From a checkpoint of a small masked image model.
Training: soap at rate 0.0029, batches of 64.
Rows from block 13 of the encoder, named by matrix and row number. Rows with one number belong to one attention dimension. Each number is 500 + 25 x the weight over the matrix's rms, rounded and kept within 0 to 999. All counts start at 0. Numbers have three digits each.
# q: attention query (encoder.blocks.13.attn.q.weight, 192x192), inputs 0-63
# k: attention key (encoder.blocks.13.attn.k.weight, 192x192), inputs 0-63
q.19:500535500500500500493500513500500500500500500500545500561500500500500500404500500500500500500551500466500500500500500500500500500500500500500500500500500532426500500500500500500480500500439500
k.19:500500500558411558472476518439500500500500500500500477500500500500500500500500500500500500500500500500500500500500500500549500500500500500500500500500500470524571500500500500486500550500500500
q.20:442500545500434500500500500500500500556536438476500500500500500500500500438460500500464500500500500472500500439500500462542500500525500476500572500500500500500500500500500500500500543469454500
k.20:500500500500500500500500493440500500500500530500500500500500500500500549500500500500500500500500500500500500500500500500469500500462500500500561500500540500527500500500500491500500486500554500
q.21:500462500500526500500500537500500500500500521500500500535500500500500500500500500538564500500562500500500500500500500500500500500500500500557448551500500447500442500487500500500500500461500500
k.21:500500552500500500500500500554500500500500452500500500539500411500448500500454500500500500544413500500500500500500500500500500500508464500500500465500500500500500500500500500500500500500500500
q.22:514500500531500500543541500500472444500500525500519515500500500500500500456500461500500500500500500431500441521564539518500500527500517500500579500500500500500500500500500500500500500500500500
k.22:500500500500500500500500500500500500534500500500500424500500500500500497500451500479469500477500500482500500428471470433500432500500500500500466445500500500500500499462500500500500500500500500
q.23:463500500500500500500539412500500500500500500500545500482500517544500500500500500500500465500520500500500419541500500500448500500556500500500500500548500500408449500500500500465500500500500500
k.23:536500500427500500576586517500540500500450500500500487500560500541500562500525500474508500500500500500500500500500500500500500500500500500500587500500500500500500522500500441567495500500553500
q.24:500500500500500450500500500470500500500500500500500500500500500458500500430500500463451500500500500500500500500500500500500500457500500500500453500500500500536544500500500500500489500500500500
k.24:500500500477500500500440500500500500546544530500500500500500500489532500552500499500521545519500486515500500500500500500500500500460500500500500500500500500500500500500500500507500499500441500
q.25:500479500500500500500500500537468500500500500500500500556500500500500500500500500500500500500500500500500500500500500500500500500500500500500500500500500598452500500500500500454500500500500489
k.25:500500500500500500500500500500500500500500500500449500500500500500473461500578500500500500500591500500475500500500500536525500500500500500500500500500500500500500500500544431500456500500500500
q.26:491500551500500500500500462500500500526500500500500500500500500500525500500500500500500500500500500500500500500500500500500477500500500481500500500500500500500500500500500500500500500472500441
k.26:500500500500538500526500555537553566500421500466500500500500500500500500500500500500529458500500480500489500565500500500465500500500500500534500500500525500461548500500500500535500427500500538
q.27:466526511469481500500500500500448500500543453500500500500500500500500524435500534500448568500485500500507544500500500474500500545500500500482500500500500543500500500500500500500455500500543500
k.27:500520500500500462500500500500500500461500500500500557500507500500500500540545500493589500442500500473500559500500500500500500500500500545500478523500500500500471500500500500539500500474500500
q.28:500560515500500500476500500500500500500500500500500500500500500500500500500500500500500500500500500500500500500500463500500500500500500500500404500500500456500500500500500500500500500500500500
k.28:500500500500500500489500500539466453500500500545500500500500500500521500500500500569500500500500500500500500500554500500500500500560500500500500508500500500500500500500500500500500500500500500
q.29:500500465500500500500500500500500546500500500517500500472500500500500500529500500500500500500480500536500500500500436500462500500500500500500515500500500500538472500500500500461500500526500500
k.29:500563500500500500500500500500500500468485500500500500500500500512500500500500500500546500500500500500477500500500500500500500500500500470500484500500500500500500500500550500500500500515500500
q.30:500500500500500500500444500462572500500500500500500500500500500477500500500500514500500500500500500500500532500500500500500500500500500500500430500500500428500530500500500500500559500500500500
k.30:500483458500500500500491512560500500500528500500500500500500525500500500578500500529500500500500474500500500534500500500500500464500500500537500519500500500500509463484500532500500500500500531
q.31:433462556475459500500500500500458500500559470500478500532500500500500500394500500500500500537500468500500397500524500462500500500500500457500500500500544500464500500500500500500500535500500396
k.31:500500500563500500500500500500468500500500500500557500500516500500480500500455500500533561500500500500500500437570478421500500500500479500500500500519500500500500500500500500500500485500500500
q.32:500448614500500555500543500500500500500469500457500526463455500500500500500500500439500500500513500473500500500508500500551500542500500500500543500500500500500500500500500500415500500500500455
k.32:500532509500509424500500500524500500536500500500500500500500500500500500500500500500500500500500500500500500500500500500500500500500500500474500500500500500453500500500500500500500500445500556
q.33:500500470500534500573519486477500500500500500500500532500500500500500500500500500500540500500500500514500421500500444500457500500500500500548438545411500500500500500500500500500567500500500500
k.33:500500500500500541539500500500500500500500545431464500500550460500442500509500450500500500500519484549430500500500500500500447500500500537500500500500538500500566580500500515620500500500500500
q.34:500458561500500500534500500500516500500500490500539513500500540500471500500525459500500411460500546507528500537444537546500454500500547523520500500500467563500438458500500549437500455545500500
k.34:500500567500500449500500500500500500500448561500500455500500500550543470461500500500500500500445500500500439500483524500500500500522500500461500515575500500500474500500546500500565500539500500
q.35:500500500500500500500500518464500500500486536500474500446500500500500460500500502500542500500500500500500500500500500500500500500463467500500500505500500535500543500500500500500500500500500459
k.35:500500523566500500430500500500500478500500495500445522473500500500419500500500500500500500500500500500500500500500532528500500528500500500500452500500500500500529500500439500500542500434500500
q.36:525595500500500500500500500500467500500462549500500573500500500500500564435500500518450500500448500445500500500488500500570538577500500500500500500575500500500500500500500500500492500500512465
k.36:500443572500500465500500500565531500509528500500500500500500500500500500500500500520449500500458524500500500500500500466500451528500549500500500500500486500500500500500500495451557471500468509
q.37:500447500398500516571500500500500500500500500500533467500500560500500500500538500500473500500505559500548577562500500546500500500545500500500535547500500500464500446500500533500541460500500500
k.37:500500500458500462500500454500500500460464500500500490462500500500500437500500533500461500500445500500500500547500546568500500500500500500535500553500500500500535500500500500500500441438552466
q.38:500500500500500500500500500468500500500517500500459500500441500500500500500500500554500500500538500500500500500550500500500500500500500500487500500500500540500515500500500483477500500500500500
k.38:493542552500500526500500500500500500500500500500500480500500500500500522500500500500500500500500500500500500500500500500500500517500500505440500437500516500500546500442500500515500500457500472
q.39:437464469439457525447500500500500500500500449500500563500500500500500546500500530500500500500500482500466538500451531471500500500500478450500559536436534500527464531500500500500500531463500500
k.39:500500442500466455500500500545551544500471500500500473532500500547411563500500500500462465500500441487500500509409500476500468500532548500525500500500500500500500483500557500500500535500500542
q.40:458500500451500482500500500500500500500500500500500564500472500500500500500500500500500568500444486500484500500500500500514500599500500490500500500500500500477500500500500500500500500500500500
k.40:500500500470492500500500500500500587500500478500500500500500464500500500500480500500430500500500500483506500520471500500500500558500500500500560500466500500485500500446516500500500500515555500
q.41:500500500543500547500500500500500500500500500530500500500500500500500500500500500500500500500500500500500500500500500500500500500500500500500500500500500500500500500500500500500500500500500500
k.41:500500508525500500500488500500500500500533500500500522500500500500500500536524500500543521500563500500500500500531500478500497500546500500500439500500500500500500507500500500500500500500490500
q.42:500500500500529489500514541500500500500500500500500500500500500500459500500500500500500500500500500531500510500500500500500472500500500500500451500441500500470500500500500500500500458500500500
k.42:500470500500500529500500500500460500500514514486500500462500500455500500500470469500500482533500500500500500500500500500464500500500456540500500500500500446515500526500467509500532500500500500
q.43:500500500469500432500510500500541500450500500500523500500500439530500500500500500431500500500500500500500590500468472500500466500444500500500500500500500500500465500500500500500500500500523500
k.43:500500500500500500537500500456500500500532560491534500500473430500500500500500448500539500500466500456500477500459444500500500534500542500500500500500500531500452500582500500481500500500500500
q.44:500500500524500338447500407456564425500451500500490500427500412566500500467488500500518518570547479500450569486500453476500441500500466500500500478566543477554500531468434460563574532475500500
k.44:500500500516480521500500583389500500500556458487500558500500500489486500500500447575500562500638543500500500392533433461525500561500500500398500500500473569563500409500525411500500500579411519
q.45:500521500500468555500496500500445500500500500500500500500500561452500568489500500500480500500500500492570438500500500500529500500500500500463546449552500500500500500500500547443454500534500500
k.45:500500500500500481500449500511500500551500543529500500500446525500516500500500547500500500492500500472535500500500500500500500500500500500500474500500533500500500500500500500500500500500529500
q.46:456477500500464500447500429575507458500500466409500500541538442499500580500500500500500545500500500500479500500500500491596433500500500493500500446500500500500500500494477500500527529476500500
k.46:450500500547500540560500500500440508518500500457500500500500546491560500500441472545500438500500500500500500530456488500523500482554500500500500544500500500500500500500559500500534500551500500
q.47:564522500531574500569575500500517500500500560528500485452500500522435449500500444428538500500500540569500500500500475500472500572500500549570500500500450500511482500549500500524500450537500479
k.47:500528500500590482500500500500500450500461500500435500433477467500467447500500500448500504550500482500437500500500500500464500500446500559500500500463500500500500590500500500500500500464531481
q.48:500454500477506500548512500500447566500500500505531500500500553522500500500517500483500500500538508500542500522500500500482500500500500500506500555500500500500500482525537500500500465500537500
k.48:500500500500500500500500500500470500500456473500500460500529500500500500500446500472500460500420457553500500500500500500478500500445500500558500557500500500500500575500500560500500468447567500
q.49:500500500500500500500500469456500500500500483500459500500500500500500570500500500500551500500500500500473500500500492485500500480500500500500500500500500500500500500500471498500500500500500500
k.49:500544500500453500500500500537500504500500500464539500519500457500500500438500500500500500500500500500526500500500468500554500535500500500453500500500500500500474500500539500506500541500500500
q.50:481500554558472500486464500500478500471432476488500500500500500500522536540500531521500500500500485436500500500500500500500517500500500500500525521500528500500500500500500500500500500500468500
k.50:500548453500478500500477537500500457523500500500500480500500500500525567500500500500500557446500500500500562500500454500500464426500500500482500500500449500559461391500500500476505500500500581
q.51:500461530500513500500500500500500500560523500500500500500484500500500423500500500408550500500500500500500500500500500500500500500500500500500500500500500500431500500500500500500541500500500464
k.51:500500581500500500500542500500500500537416500500480445500565500500500424500418581500500500500500452500449500500500573598500500559500425500500562500500500448500612593438500582589531444386568422
q.52:464500500534491500500500500513431513500456500500500431561500500500500500500500500519500439500500500500500419500472500500500494407500500500500500556458500500460507500500500500500500500461500500
k.52:443500427500500546476480500500500500567521500500500500500534500461500500559500500500531433500500500584500500500500500457536500500440500500508500500500500500500500500500469493500500500500554500
q.53:500529500500500500527433464500500500500500530500561500500500500500500516500510493500500500500435526500500500500455500500500500500500500500500500500566492500453500487500500500500500500520500500
k.53:500500566500500500500500500500500500500500500500500500500470500500500477472500521500500500479488500500547500570500541500500500500500500500500558500505539500500500500550500527500500500500466462
q.54:518500500541559500557500570467500541500458547544500541500500500554500417500500500500500500500550500500500500530574425500439537500500500517534500500500500500523531500500500500500500480508500500
k.54:564558539547509500404500500500564482500500457533500500500500472500412485500500500500500536532566500541476500419596500500500500545384461500403500456514472500500500547500500500583432500461500500
q.55:500500500500500421500500500500538479500515500500500500500500481500500500500500482500500500500474500519500544500500500500500436500461500500500500500500489500437500500500500500552549500500500512
k.55:500459553500508500500571500449442500500582500500500500500500500500500500500455425500500500500557481500500500500500432500501500500500500500500541500500535500554541500500500500500554529500455484
q.56:500500462500500500500452500500500500515516500500500500500529487500500546507500500500472500500471500500500500500500500500514500500524500500467468500500500500443477500500500500496500500500500500
k.56:500500500473500500500500493500500500491500500500500500507500500500500580467511500484500500480500511500544435528475500468540520500567500473500500500500500500500524500500530500500500500532500500
q.57:446500500500500500500438473500500500500500500500500500500540508500500529500500500500500500500500500500500500500470500500574500500524500500500434500500500456466500500500500500500466500500500548
k.57:500500500500500500500500455500483500487500500500500500500500500500539500500500500534522500500500500500500500545500500500520500500560500500500500504500482566500500500500500500500500500500500500
q.58:490430500460500500500478500522500500500536424500500500500550534422500536457500500500469476500500500519530537551500500516500500438543500517500463567500500500464500500500512522500475500500560500
k.58:500472500489500500526500500528472527476500605557562500500538500522555500557500500571586490500482500500500516528500500500500500430500500500586500587500500538500460532500500534500500481500500479
q.59:500518500567500500500500500464481500500469521500500500500473423500500500500500441500500500500471500457500500500500500500450506500500500500500581397552500500586520500500489500500442500500476500
k.59:500527500500500500500553467475586468500500500500500500500467537500500483500500500500500500500532500500447500458526500500500500560464500500500500500519500500452463500500488448500500490500500475
q.60:500436515500520500500500500490500462516500500500487465500500500500523470500472500500548500527500459545500500518518500500446500500500465500500537482500500500546500527473472500500518500500459500
k.60:500577468500500521500500500451500500500472545500482500462500500491500500500566500500500492500572500468449500453500500560511500500439530532435526500500500479500500500500500500553500500500500478
q.61:525556500500539500500500500461500500500500528500500500500500500500460500500539461500500500500500525500500500500500439526500500530500534500500500500537465500476500445525500500500500500549500570
k.61:500500568500500500559500500467500440500500500500500556475473500500526500500500414555500500500500500453500500500569455513500500500500500500500500500500500500500500500500500510500500500500500500
q.62:542500500500533500500500500500543500500500500525500500500447500537500469474500500500500500500500500500507477500500473500500517544500500500500500477500500500509462500500500483411500500539500500
k.62:500558527500500397500500500492559500500461500500500500562500470500500500500500500448500560500500500500500500475500500520500500500500561500446500459500500532500529500500500500535456500500512500
q.63:500446500500543576500490500500488533564500500500500467500500542500500500500500500500500451500500521500549500520500500500500500438500500500500500500500500500500500500500539500500500456525513500
k.63:500500512528500500500500500565500500481500546522500500471500500533528462540526500500500500448500500500500529500544500500508500472454500500500500500500545564500500500500500500500500444500500500
q.64:500500525550466500473472500476500500520500500470500500540500500500519500500500500500500531500561480464500440500500500486540544511500500500482546470500500444456500500500500500449528500500520500
k.64:491500500530500514500500516524500468500500468500500500500500500500500500500500500469500500500500500548500500500546528500500500500467462500500528500500500500515500500500500500500453470500500502
q.65:500500500500500500478500500500500500500450536500500500578490445500500500500500500500500500500533500476500500487500497500500500539500500500500500531540500435476500500500500500500500500500542500
k.65:489500469500543500500550500500500523500456459465521500450500482500463500500433470454500500500500500521500511500500453500440500537500500520500500500419500464500500532500500464500500500500524500
q.66:500500500500500471500500513500583500500434566500500500526500500500500500500500500555443543500500500500439500500546500500500500549438500500500500500606500500500542500500500500500436500500484500
k.66:500500500500572500538551500458524534500500565500467558500500474500410522500500500430500500545500500500500500500475442540500500570554500567602500500437500419538542500538485418500565500500500492
q.67:483449500500500478537500491500500500500514500500500500500530521500500500567500500548473500500500500557573500500452500500500450500497500500500500500500500497500500500500500500500536500500500500
k.67:500476500538500500523500500466500568505500500500498500500500500500500500500440500500500500500527500500500500500559500500482569500558500500500498500500500500500500500434500500500500500500500500
q.68:500447500500500465565533545500500500468500500500572395500500500500500475537500500500500440474500500500500521500500500500426427500500512500500461567500500500500511500500526547500500500500500500
k.68:500500473476500500500500500500458500458500500550500500500500500500500500500500455500500500500500500569500500500500487500500500500500500500500500500500500500500500520500500559533500500530541415
q.69:500500500455519500500500512524500500500500500485500501433543500500500500590500478473500428500500500500500500543499500548473500500500500500500500471500500500500500500500500500539500481500500500
k.69:500500523561500539500500519443500500451500500428469569500500499492500500500500513436500500500500500500500500500546500529500540500546468533500500500500500500500500500500485526500468500500468446
q.70:465579500500500548500424500446500500500500500500500500500500500500500571500500500444513500500500500464500469500500476500500559500445500500500500500540500528500500500500500500518500500500500500
k.70:500500457539579500500500500460458447500407500500420500461500500548535500500500562500500500492500468484500469500500535500500500500500500500581500500500500500500500568553500500500500500500477500
q.71:564428500500500467476500500500468500500470581500500500500500500500500430500500551544500500500536491492500500542429500500500531500500500500500500500500500500526500500500500500450500500500500500
k.71:435500554500500500500524500500555538500500500500500500500519500500500500500500500455500509500474500547500500500500500500464500439500500500500494500476486469500500444500500500526500500500546467
q.72:500471572500471500454471500500500500500439500500500500500478500458500542518500542522500500500500500446500500500500500500539564525543500500450512500500529482523500539500500472500464519500500500
k.72:500500523500500500500500500500525455466500500500500560500500500500500500500500500481500500500500500500525559500500500561500528500500457500500500500451500539533500500549500410500500500556509568
q.73:490500500500500500500433500500500500500500500500453500500500411444500500500500500536500500524426500500500500500500500500500500446500465500500500500500500500500500500474500500500500500500500556
k.73:500500500500500500500535454500500555500500500500500500448500500458500500500500500500472437500500500500500500500500500500500549518500500500418500500500463500474500500500500500500540500500500500
q.74:446500500500500558500500535475471500500524500500500500500539500416500500500517500500483471478500520500500500500500500500500500500464500538500500514500500500560500500500500500522500500500500500
k.74:500500500500500500500473472500500500500517500500500500500500500500500500460500500500416564562500541500509450541500500500500540500557500500500452500500500554500500500500531500492557500500500500
q.75:500500546500474485500500500565500446500500556473500500556466450557521432493500500535420524500500500486500500467518458500500500584500489466500500500500520500430500523469500493500436515500464450
k.75:500500471500528500539547500500500500500500500474500500500500500500487500449500436466500500500500500500437575476500485472500467500500500541500559485499500500500500500556477444529527500500525577
q.76:509500556477500500500512500566521591500500446500500500500500558500500500500500500500453500500500500500500500532438500500500549500500500500523500453413500500500450500500500531500500500500500500
k.76:438446572500466500500500530500500544500500405440510500500500500500500500500500531444500428466516500500556500500534547566500568500500500464472500547500540500500500500500500549458478563528500500
q.77:537469531500500500500500500486500500452444500500500456500492500554532500500500507501537500500500500500500500500500500500500531500500500467500500536551531500536500500500500500467500500500500500
k.77:481500472500551533500557500500551500536461500500500500500500500545450525500500448500500434500521500539500500500535500469500425540500500500484500497500500500500500500500500475586500500500500500
q.78:530500500411500500500500500500500559500500500500529500555500500500500500500500500500500500500500530500500533500500500500500439500500500500525500566500500500484500465500500500500500466500500500
k.78:564469500500500463500478500500500500500500500500500500500500500500500514561502500500500533456500500500500556523500500500500500500542500500500468500500500500560500500459500500500452500500500466
q.79:500509500500503500500494500474500472500441500500500500500500500500517500500500500500541500500500500464500500497500500500500548500500500486485500567500500472500500500500500478537500500500500525
k.79:500500506500395500547500410500500500500430500500500500463500478500564562500461500500438500500565500500500500500500531500534476500500500452500516500500565519500556528500527495500500500564457500
q.80:500500500432500500500500436500500500500500500500500500500500525500500500500500500500500500500500500500500506500500500500500500500570500465500500500500500500500500500500500500500443500500500404
k.80:500494500500500500500503500536520500500563500500500485500500500500500500500459481500545500500500500559500534466500500500482500500500500500500545500500500500500500528500500500500500500500500581
q.81:565500500500536384477500500500602500500491500500500500542500518562500500500500503485573538500548500500500433438541500500449500500430500500500500500550500500500500500500500500540500500451500495
k.81:500566500500500500447500535469568490500500500500552565500474500500435500499500500451609538500446500498500500458560500500500500533500500500513500500542453439560500466500500500417519500548500500
q.82:500500576500500538471500500500539429500500500500487500500587500432500500500500500500446500500578500500500395500500458500500500500500500500471529469500500500533500500500500523500500500500480447
k.82:500469513564500500468500559500500436516525500500500500500500500500500500500500500500500564530576500500500500536500500525500500500551500500500500500500500500500500500586531500488500500500449542
q.83:456485500379500500500489500500500429500500540500500500500500500526500451500500500443500500500500500500500500500576500500500500477500500495500500500500500500512500500500500464500569500500500500
k.83:500500500500544500500500500500500500500500500500500448500500500477500500547500446532500507500500445607500500446500500500457500500478434568465500500500441500500435500500500520500500500456500500
q.84:500473500500500422543500441574410477500520500500500500500500438500500450500500457553500485483470500500531500500500500500500437521500500500500500500500500574536451500500500500500500500500500500
k.84:500500500500477500500500500414472500500516500500500500500500500500530550500495500504500500442500500500500500500500500500500414500500559500492528500470500557500500500500446542575500500480500500
q.85:500529500500549500500500539485529500500500500562500500500536500541444505500536471491572468500500500500500500500500474500500500500475535531500472500500459488500509500500500500524500500524500500
k.85:500500500432519452451500544500500500484500569558500500500442500500500500500532500500561500525416500500500500500500500500483500500500500500500500500500500470500472500533500500500515487500500454
q.86:500500544500500500500500500500500532500500500500500452469500500500500500500500500543457500547500500439500500500500472500500500528500500500500500480500500398468500500433500500500500574436587500
k.86:500512500500538500454553500500527500500596467500500500476500500500431500500500461500500495537524444580500528420500500476500500500465425563500500429460500500500500500591500452500500500500500505
q.87:500542500571500500452500500500447500500500500521449500500465500482516533500500521500500518500500456500461444456500500475500563500500466500483500500500537500500500500500470500500500500486500500
k.87:466500500500535500435500538500500500538500457500483477500500528500500500500563500500500500520500500500500500500484500500500500500500479500468500500500475425500500442500480471500500500500500500
q.88:500500500500500500500500549500500559500500550473500500542500487500500500500500526532500500500500500500497500500500500500500515500467500500500500500533500472458500471500500500500487500500500500
k.88:500500500500529500500554500500500500456500500500500539500500500500500500500500500464561500522500500500484555500500500445476500500500500508500500500500453500453500500512467500531500482500500500
q.89:467500560500500538424468500519500500500500500500439500500500500483534480433500500500500500549500500500500500500500500500500535500500445471500500500500500500526500569500500500449500500500500500
k.89:475500536500500500500490500589478483557500500545472500511500500481500500500500452559500500500500500570500500500500496500500500500500447500500500500460500500500500500500500500500500475417500551
q.90:471540500500500500500500500500435457500500500500500500492516500500500500500500500483480500500460573500500444535584566556500500500556500500500500500500500521500500500500500500500500444500500469
k.90:580500500500500500500500500539500500477520500573449500550500546500500500500525500560500500500500513500500500500500500500500500491500515500500458500500470589500439500536500500500500500500455511
q.91:437500536500472425500500500486549500500500455500468500500500500408500500500500500500474514561500500500500544500500446500500500420500455500500500500396548500536500500452500479554500500465482547
k.91:500500500500500460500456500476530500500500440433500500500500421430500521500500504447500500500500467552500575531500500561500500500500448500491429500444500500574525446500500500500521500500500500
q.92:500500500463500500575500500500500500500500500500500500500500500500500500500500500434500500500500500500500500500500500500500500500500500500500500472472500500500500452500500500500500500536500500
k.92:550543500500500500500500458500500495474500500524500500500540500500479560500500500500500500500500500500439483452500500500500500500500500500479500500525500500500500526500500519500500500500500500
q.93:539500474500549500508500500500500500500500512554521500500500500500468500500520500500535492500424500585500500500469500500500506500484500568500500500500461500453500500500500531500500500500500500
k.93:500500500500500454500500500500500500500500500500570500500500500538500500500500580551443500444500584467500500500458500500500500517506605447500444500567500500445500500417541500500473500467500521
q.94:490532500562500546500500559500500500500500471500500540500547500453500500500500500458500500500500500500500524500555500500500500500500500547500500500446471489500500500500500500500500500500463500
k.94:500452526500456500500417500567500500500500500500500500500500500500500500500562543500457500500500576465528500500500500551559568440500500500500428500500551500500500500415559500500500500497500500
q.95:500538500500500500500500500500500534500500500500500467500530500545500583535500500500500500500500500532500500500500500500500481451475500539500500500500451500500531500545500548528528500500460500
k.95:554500541500500468500500500500500500500500545518500546500451500500500500500521567500543500455500500500500486586546500564500500500562500461500500576500500500500500500500500478500500500500500440
q.96:497419525552500500442564500500543500535500500500500500534500447500500432500489511573536553500562498500500560500519573490520500500500487477500500500543500452549538512480500500500500500489401500
k.96:500477548500500500452500500500553500500568474500500505500500500461459500500460500528500500549500450500537521500475500456457500500500442500500500500430453500521500500500500546440520570500500500
q.97:530500500500521500500500500500500469500500500500500500500560500413460500500500500500467488500500520500534553500500500500500500500500500554500500526500462532500500466529500500500500451500500500
k.97:506500449500500500551459500528457500500500500500532500500500500500500500500500500500529500500500528500500444500500465500500500462563500500500500500417500500500471500431500558500500500500536475
q.98:551500500500500500500464500500478505500500545451465471460467385500528500450484500466437500500500488500472500468551534500500500556500472500438519500500524529500500551463462500552500547456500441
k.98:480500555500439500490500500543500500515569500500563500500500500500500515443493500564461500527505558500500500442500448461545544500488500437404500470467427522500473500500549500500500541500490500
q.99:500555500494500500500500500500544500500500500500500500500500463500464500500516500500511500500500503500527547500527465500500494500500512500500446500500474479500500493517525500500500500574500553
k.99:525500500500500500531500425500500500443445500500508460454500500461521526545500530500500466500500500500529500500500521516500500500500500500500480552502500500500560500500500597500458401500552500
q.100:500500500510500523500455500519500500500500532500463500500500459500500500500500500500500558534500500478446500500500419461458530553500500500500481500500500500500553500500500500500500522500536500
k.100:500500552545462500500463500500500435500500500500505562500489478500473532500500500500445500544444500472500477464474500500500500500500511500471492459530500533500538500500479500441500500500466500
q.101:534558416500536534523500569500500468482558545584529500500500500500447547500551428500557500469500531538520500500464427560500477500500543555500500500412447500444422458549543516500495459500535579
k.101:500500500479500500563469500530500500500410500466555500500500500500549500479500500500484500428500529500500500544500532500500500500500573475500412500588566530500567500500500500514454441528500500
q.102:500500500500500500500500500453424500506500500473500500500500500500540500500500500500500500500458500500474500500507500500500500500500473500500516500500500500500500500500500500500500500500531500
k.102:522500500500500469500500500500544500500478500500500500500500500539500500500500500500500500515500500463465500471500500500500500522491534500500500500500500555500471500500526500500500500500500500
q.103:500540500424464544500500500500403463500500553500500500500500500573500500500464500500459500500461500478500500500500568447500438532500456457500562500500500568500500564500500500500526551500602419
k.103:500540514518500437480465579500500500500500565500500487536439500560481480500532500500500500500531500458500500500559500521500527567500500500500454535522500500500500500585500463500500512500500500
q.104:500500500500528448495480500500476500500500500500518469500500500546500500500500500545500500500448500526500575500449433500476500500500500512523474515500482500456461480500500517500500500500546500
k.104:500500454500535500500500500500500500500497521500500500500547500490500500537500500500500500527527500562500455500500500500500500500500500556500500525500532500500500500567500455542500500459500517
q.105:500500500500500564500500500480500500476500473500500500500500500500500500500500478556500500500500500500500500500500500500500479500500500500500535500475500500500500500500500500500500511500466520
k.105:500500514500500467500500500500500500500500500476520500500500500500465500495500500500482500500555525500500500500500500500500500500500500500500465441500500500500500500500516500500500500500500500
q.106:500440500500500541500500500538500500478500470500500500500500488500500500500500500500500500476500500500500500564500500529500500500500500500500540500478500591550500500500500500500508500500500500
k.106:500500500500500500500511500552445554500522450500500500559500564500500500500500500500500500463500500500500468554500500500500500500500500470500500526475500500500500475500500533500500500500500500
q.107:500562500597500500500475500500588500500500500500500500500500459500500500500500500500500525500540500438439504500500445500500500500500500500500532500524500500500555500500500500500553500500500588
k.107:459532563500500515542500500500445500500500455485500500463478485500500500538477500500460439500447500500500500500468500485512500500500500443463500494556500500500500500500500500418519431551500500
q.108:500542464624545500518536546500500500500500500548500500500500500500430468500521453542500500500500500541500500500567500500500500444500500582545500419500500500500500478549500500500500463500500500
k.108:500500500500500470589500500500501500500500500434500500500513456545500500500570500500500500500516566433489531500466500500500500500500614500500452500530526522431500500500500500521500448500479500
q.109:500500500485479500462433500500500500500540500446442500538470500500519541437500500484500569552531473500454500440513518500529500500444467500500500447500530430500515500472457442500538555466500500
k.109:500511500519500500456509500539500500500500500488543500427500500440453500500500500486500500553500484500500500500500518500500500500425500500445500479540459500500500500509464500500500409519500520
q.110:465500500519500500500456501550500526500500500500500500500500500461500500500500500528500500500520500500500553500531500500538500500500500467500453500519532500500500500468500467500500500500500500
k.110:456489500500500500500500500540500500521574500500500500457500500500500500500546500500500509530500500500500500518500500500500500500500500500448469500471500500500500500500505559500500500500500500
q.111:500455538500454537500500500484500500500487528460500500500475513500526500500500503500470500500500500482500500500500561500530466500500471466500524500512500500500500500500500477500500539500454500
k.111:500500500500500500500500540500478553500500500500500500520500580528483500500480500500520500500500500500500500500500500500500527500500452500500500500500500486500530470500500533458577500500527500
q.112:481524513426500521500500462500482500500500500500500500500500446500500558500500500500500500500500500500500500500500500500511500500500500500500500446459500500459500513500500500500500520500543463
k.112:500500500497500500500546500566575500500426500476561500500500500500500500500500500460500500507500500500500500500500500500500500500500500500500500500598500500487500537500500500500500500500500500
q.113:500589500500500500500500537500500500460530500500500500500543464500500500523536431500500500500415500500500500500500497536500500500500544541500500500541468500467500500534500526500468500500500500
k.113:500500500452450500558500500500500500541523500500571500500561500537500500500500500500452500448500568500500547500500472500500449448500527500500435425542519526500500500500549500522479500500519541
q.114:511537500500528500516570543500500500500500538535500502521500500517481500500500436500537474482547500500500500500500476500463500554500500529500500467500480532500500483519500500500487500505500500
k.114:500500500500500500500452500500500500500463500500500500500500500500500500500474500500500500500500500500500500500500500520500449500500500500467500500532463500500500500500500500500500500500500476
q.115:427500521500445500500423448581435500571567480438500500543500466500540500447461500479483500555500500500451500467500500464535549553500454461472500500500544467456500533460470438545517571443500500
k.115:500500500500500500464500500545500500596527500500500540500500500446444500493452500500500506550500477511500473500500500500484500500444492500437500445500505476500538500455500500500500500500500500
q.116:500436500500520500500500526500512536500500500533500530500500500500486457500500521569500500500469500500500534544500581500500519446500500500500477500500500500544500500500500500500500500500500500
k.116:504500500552500500500500510500500500477500500500500500500462500500500500500500500500466500500478500441500500500500500500547500554500500500506512500452500500500500500509500500500575542500469500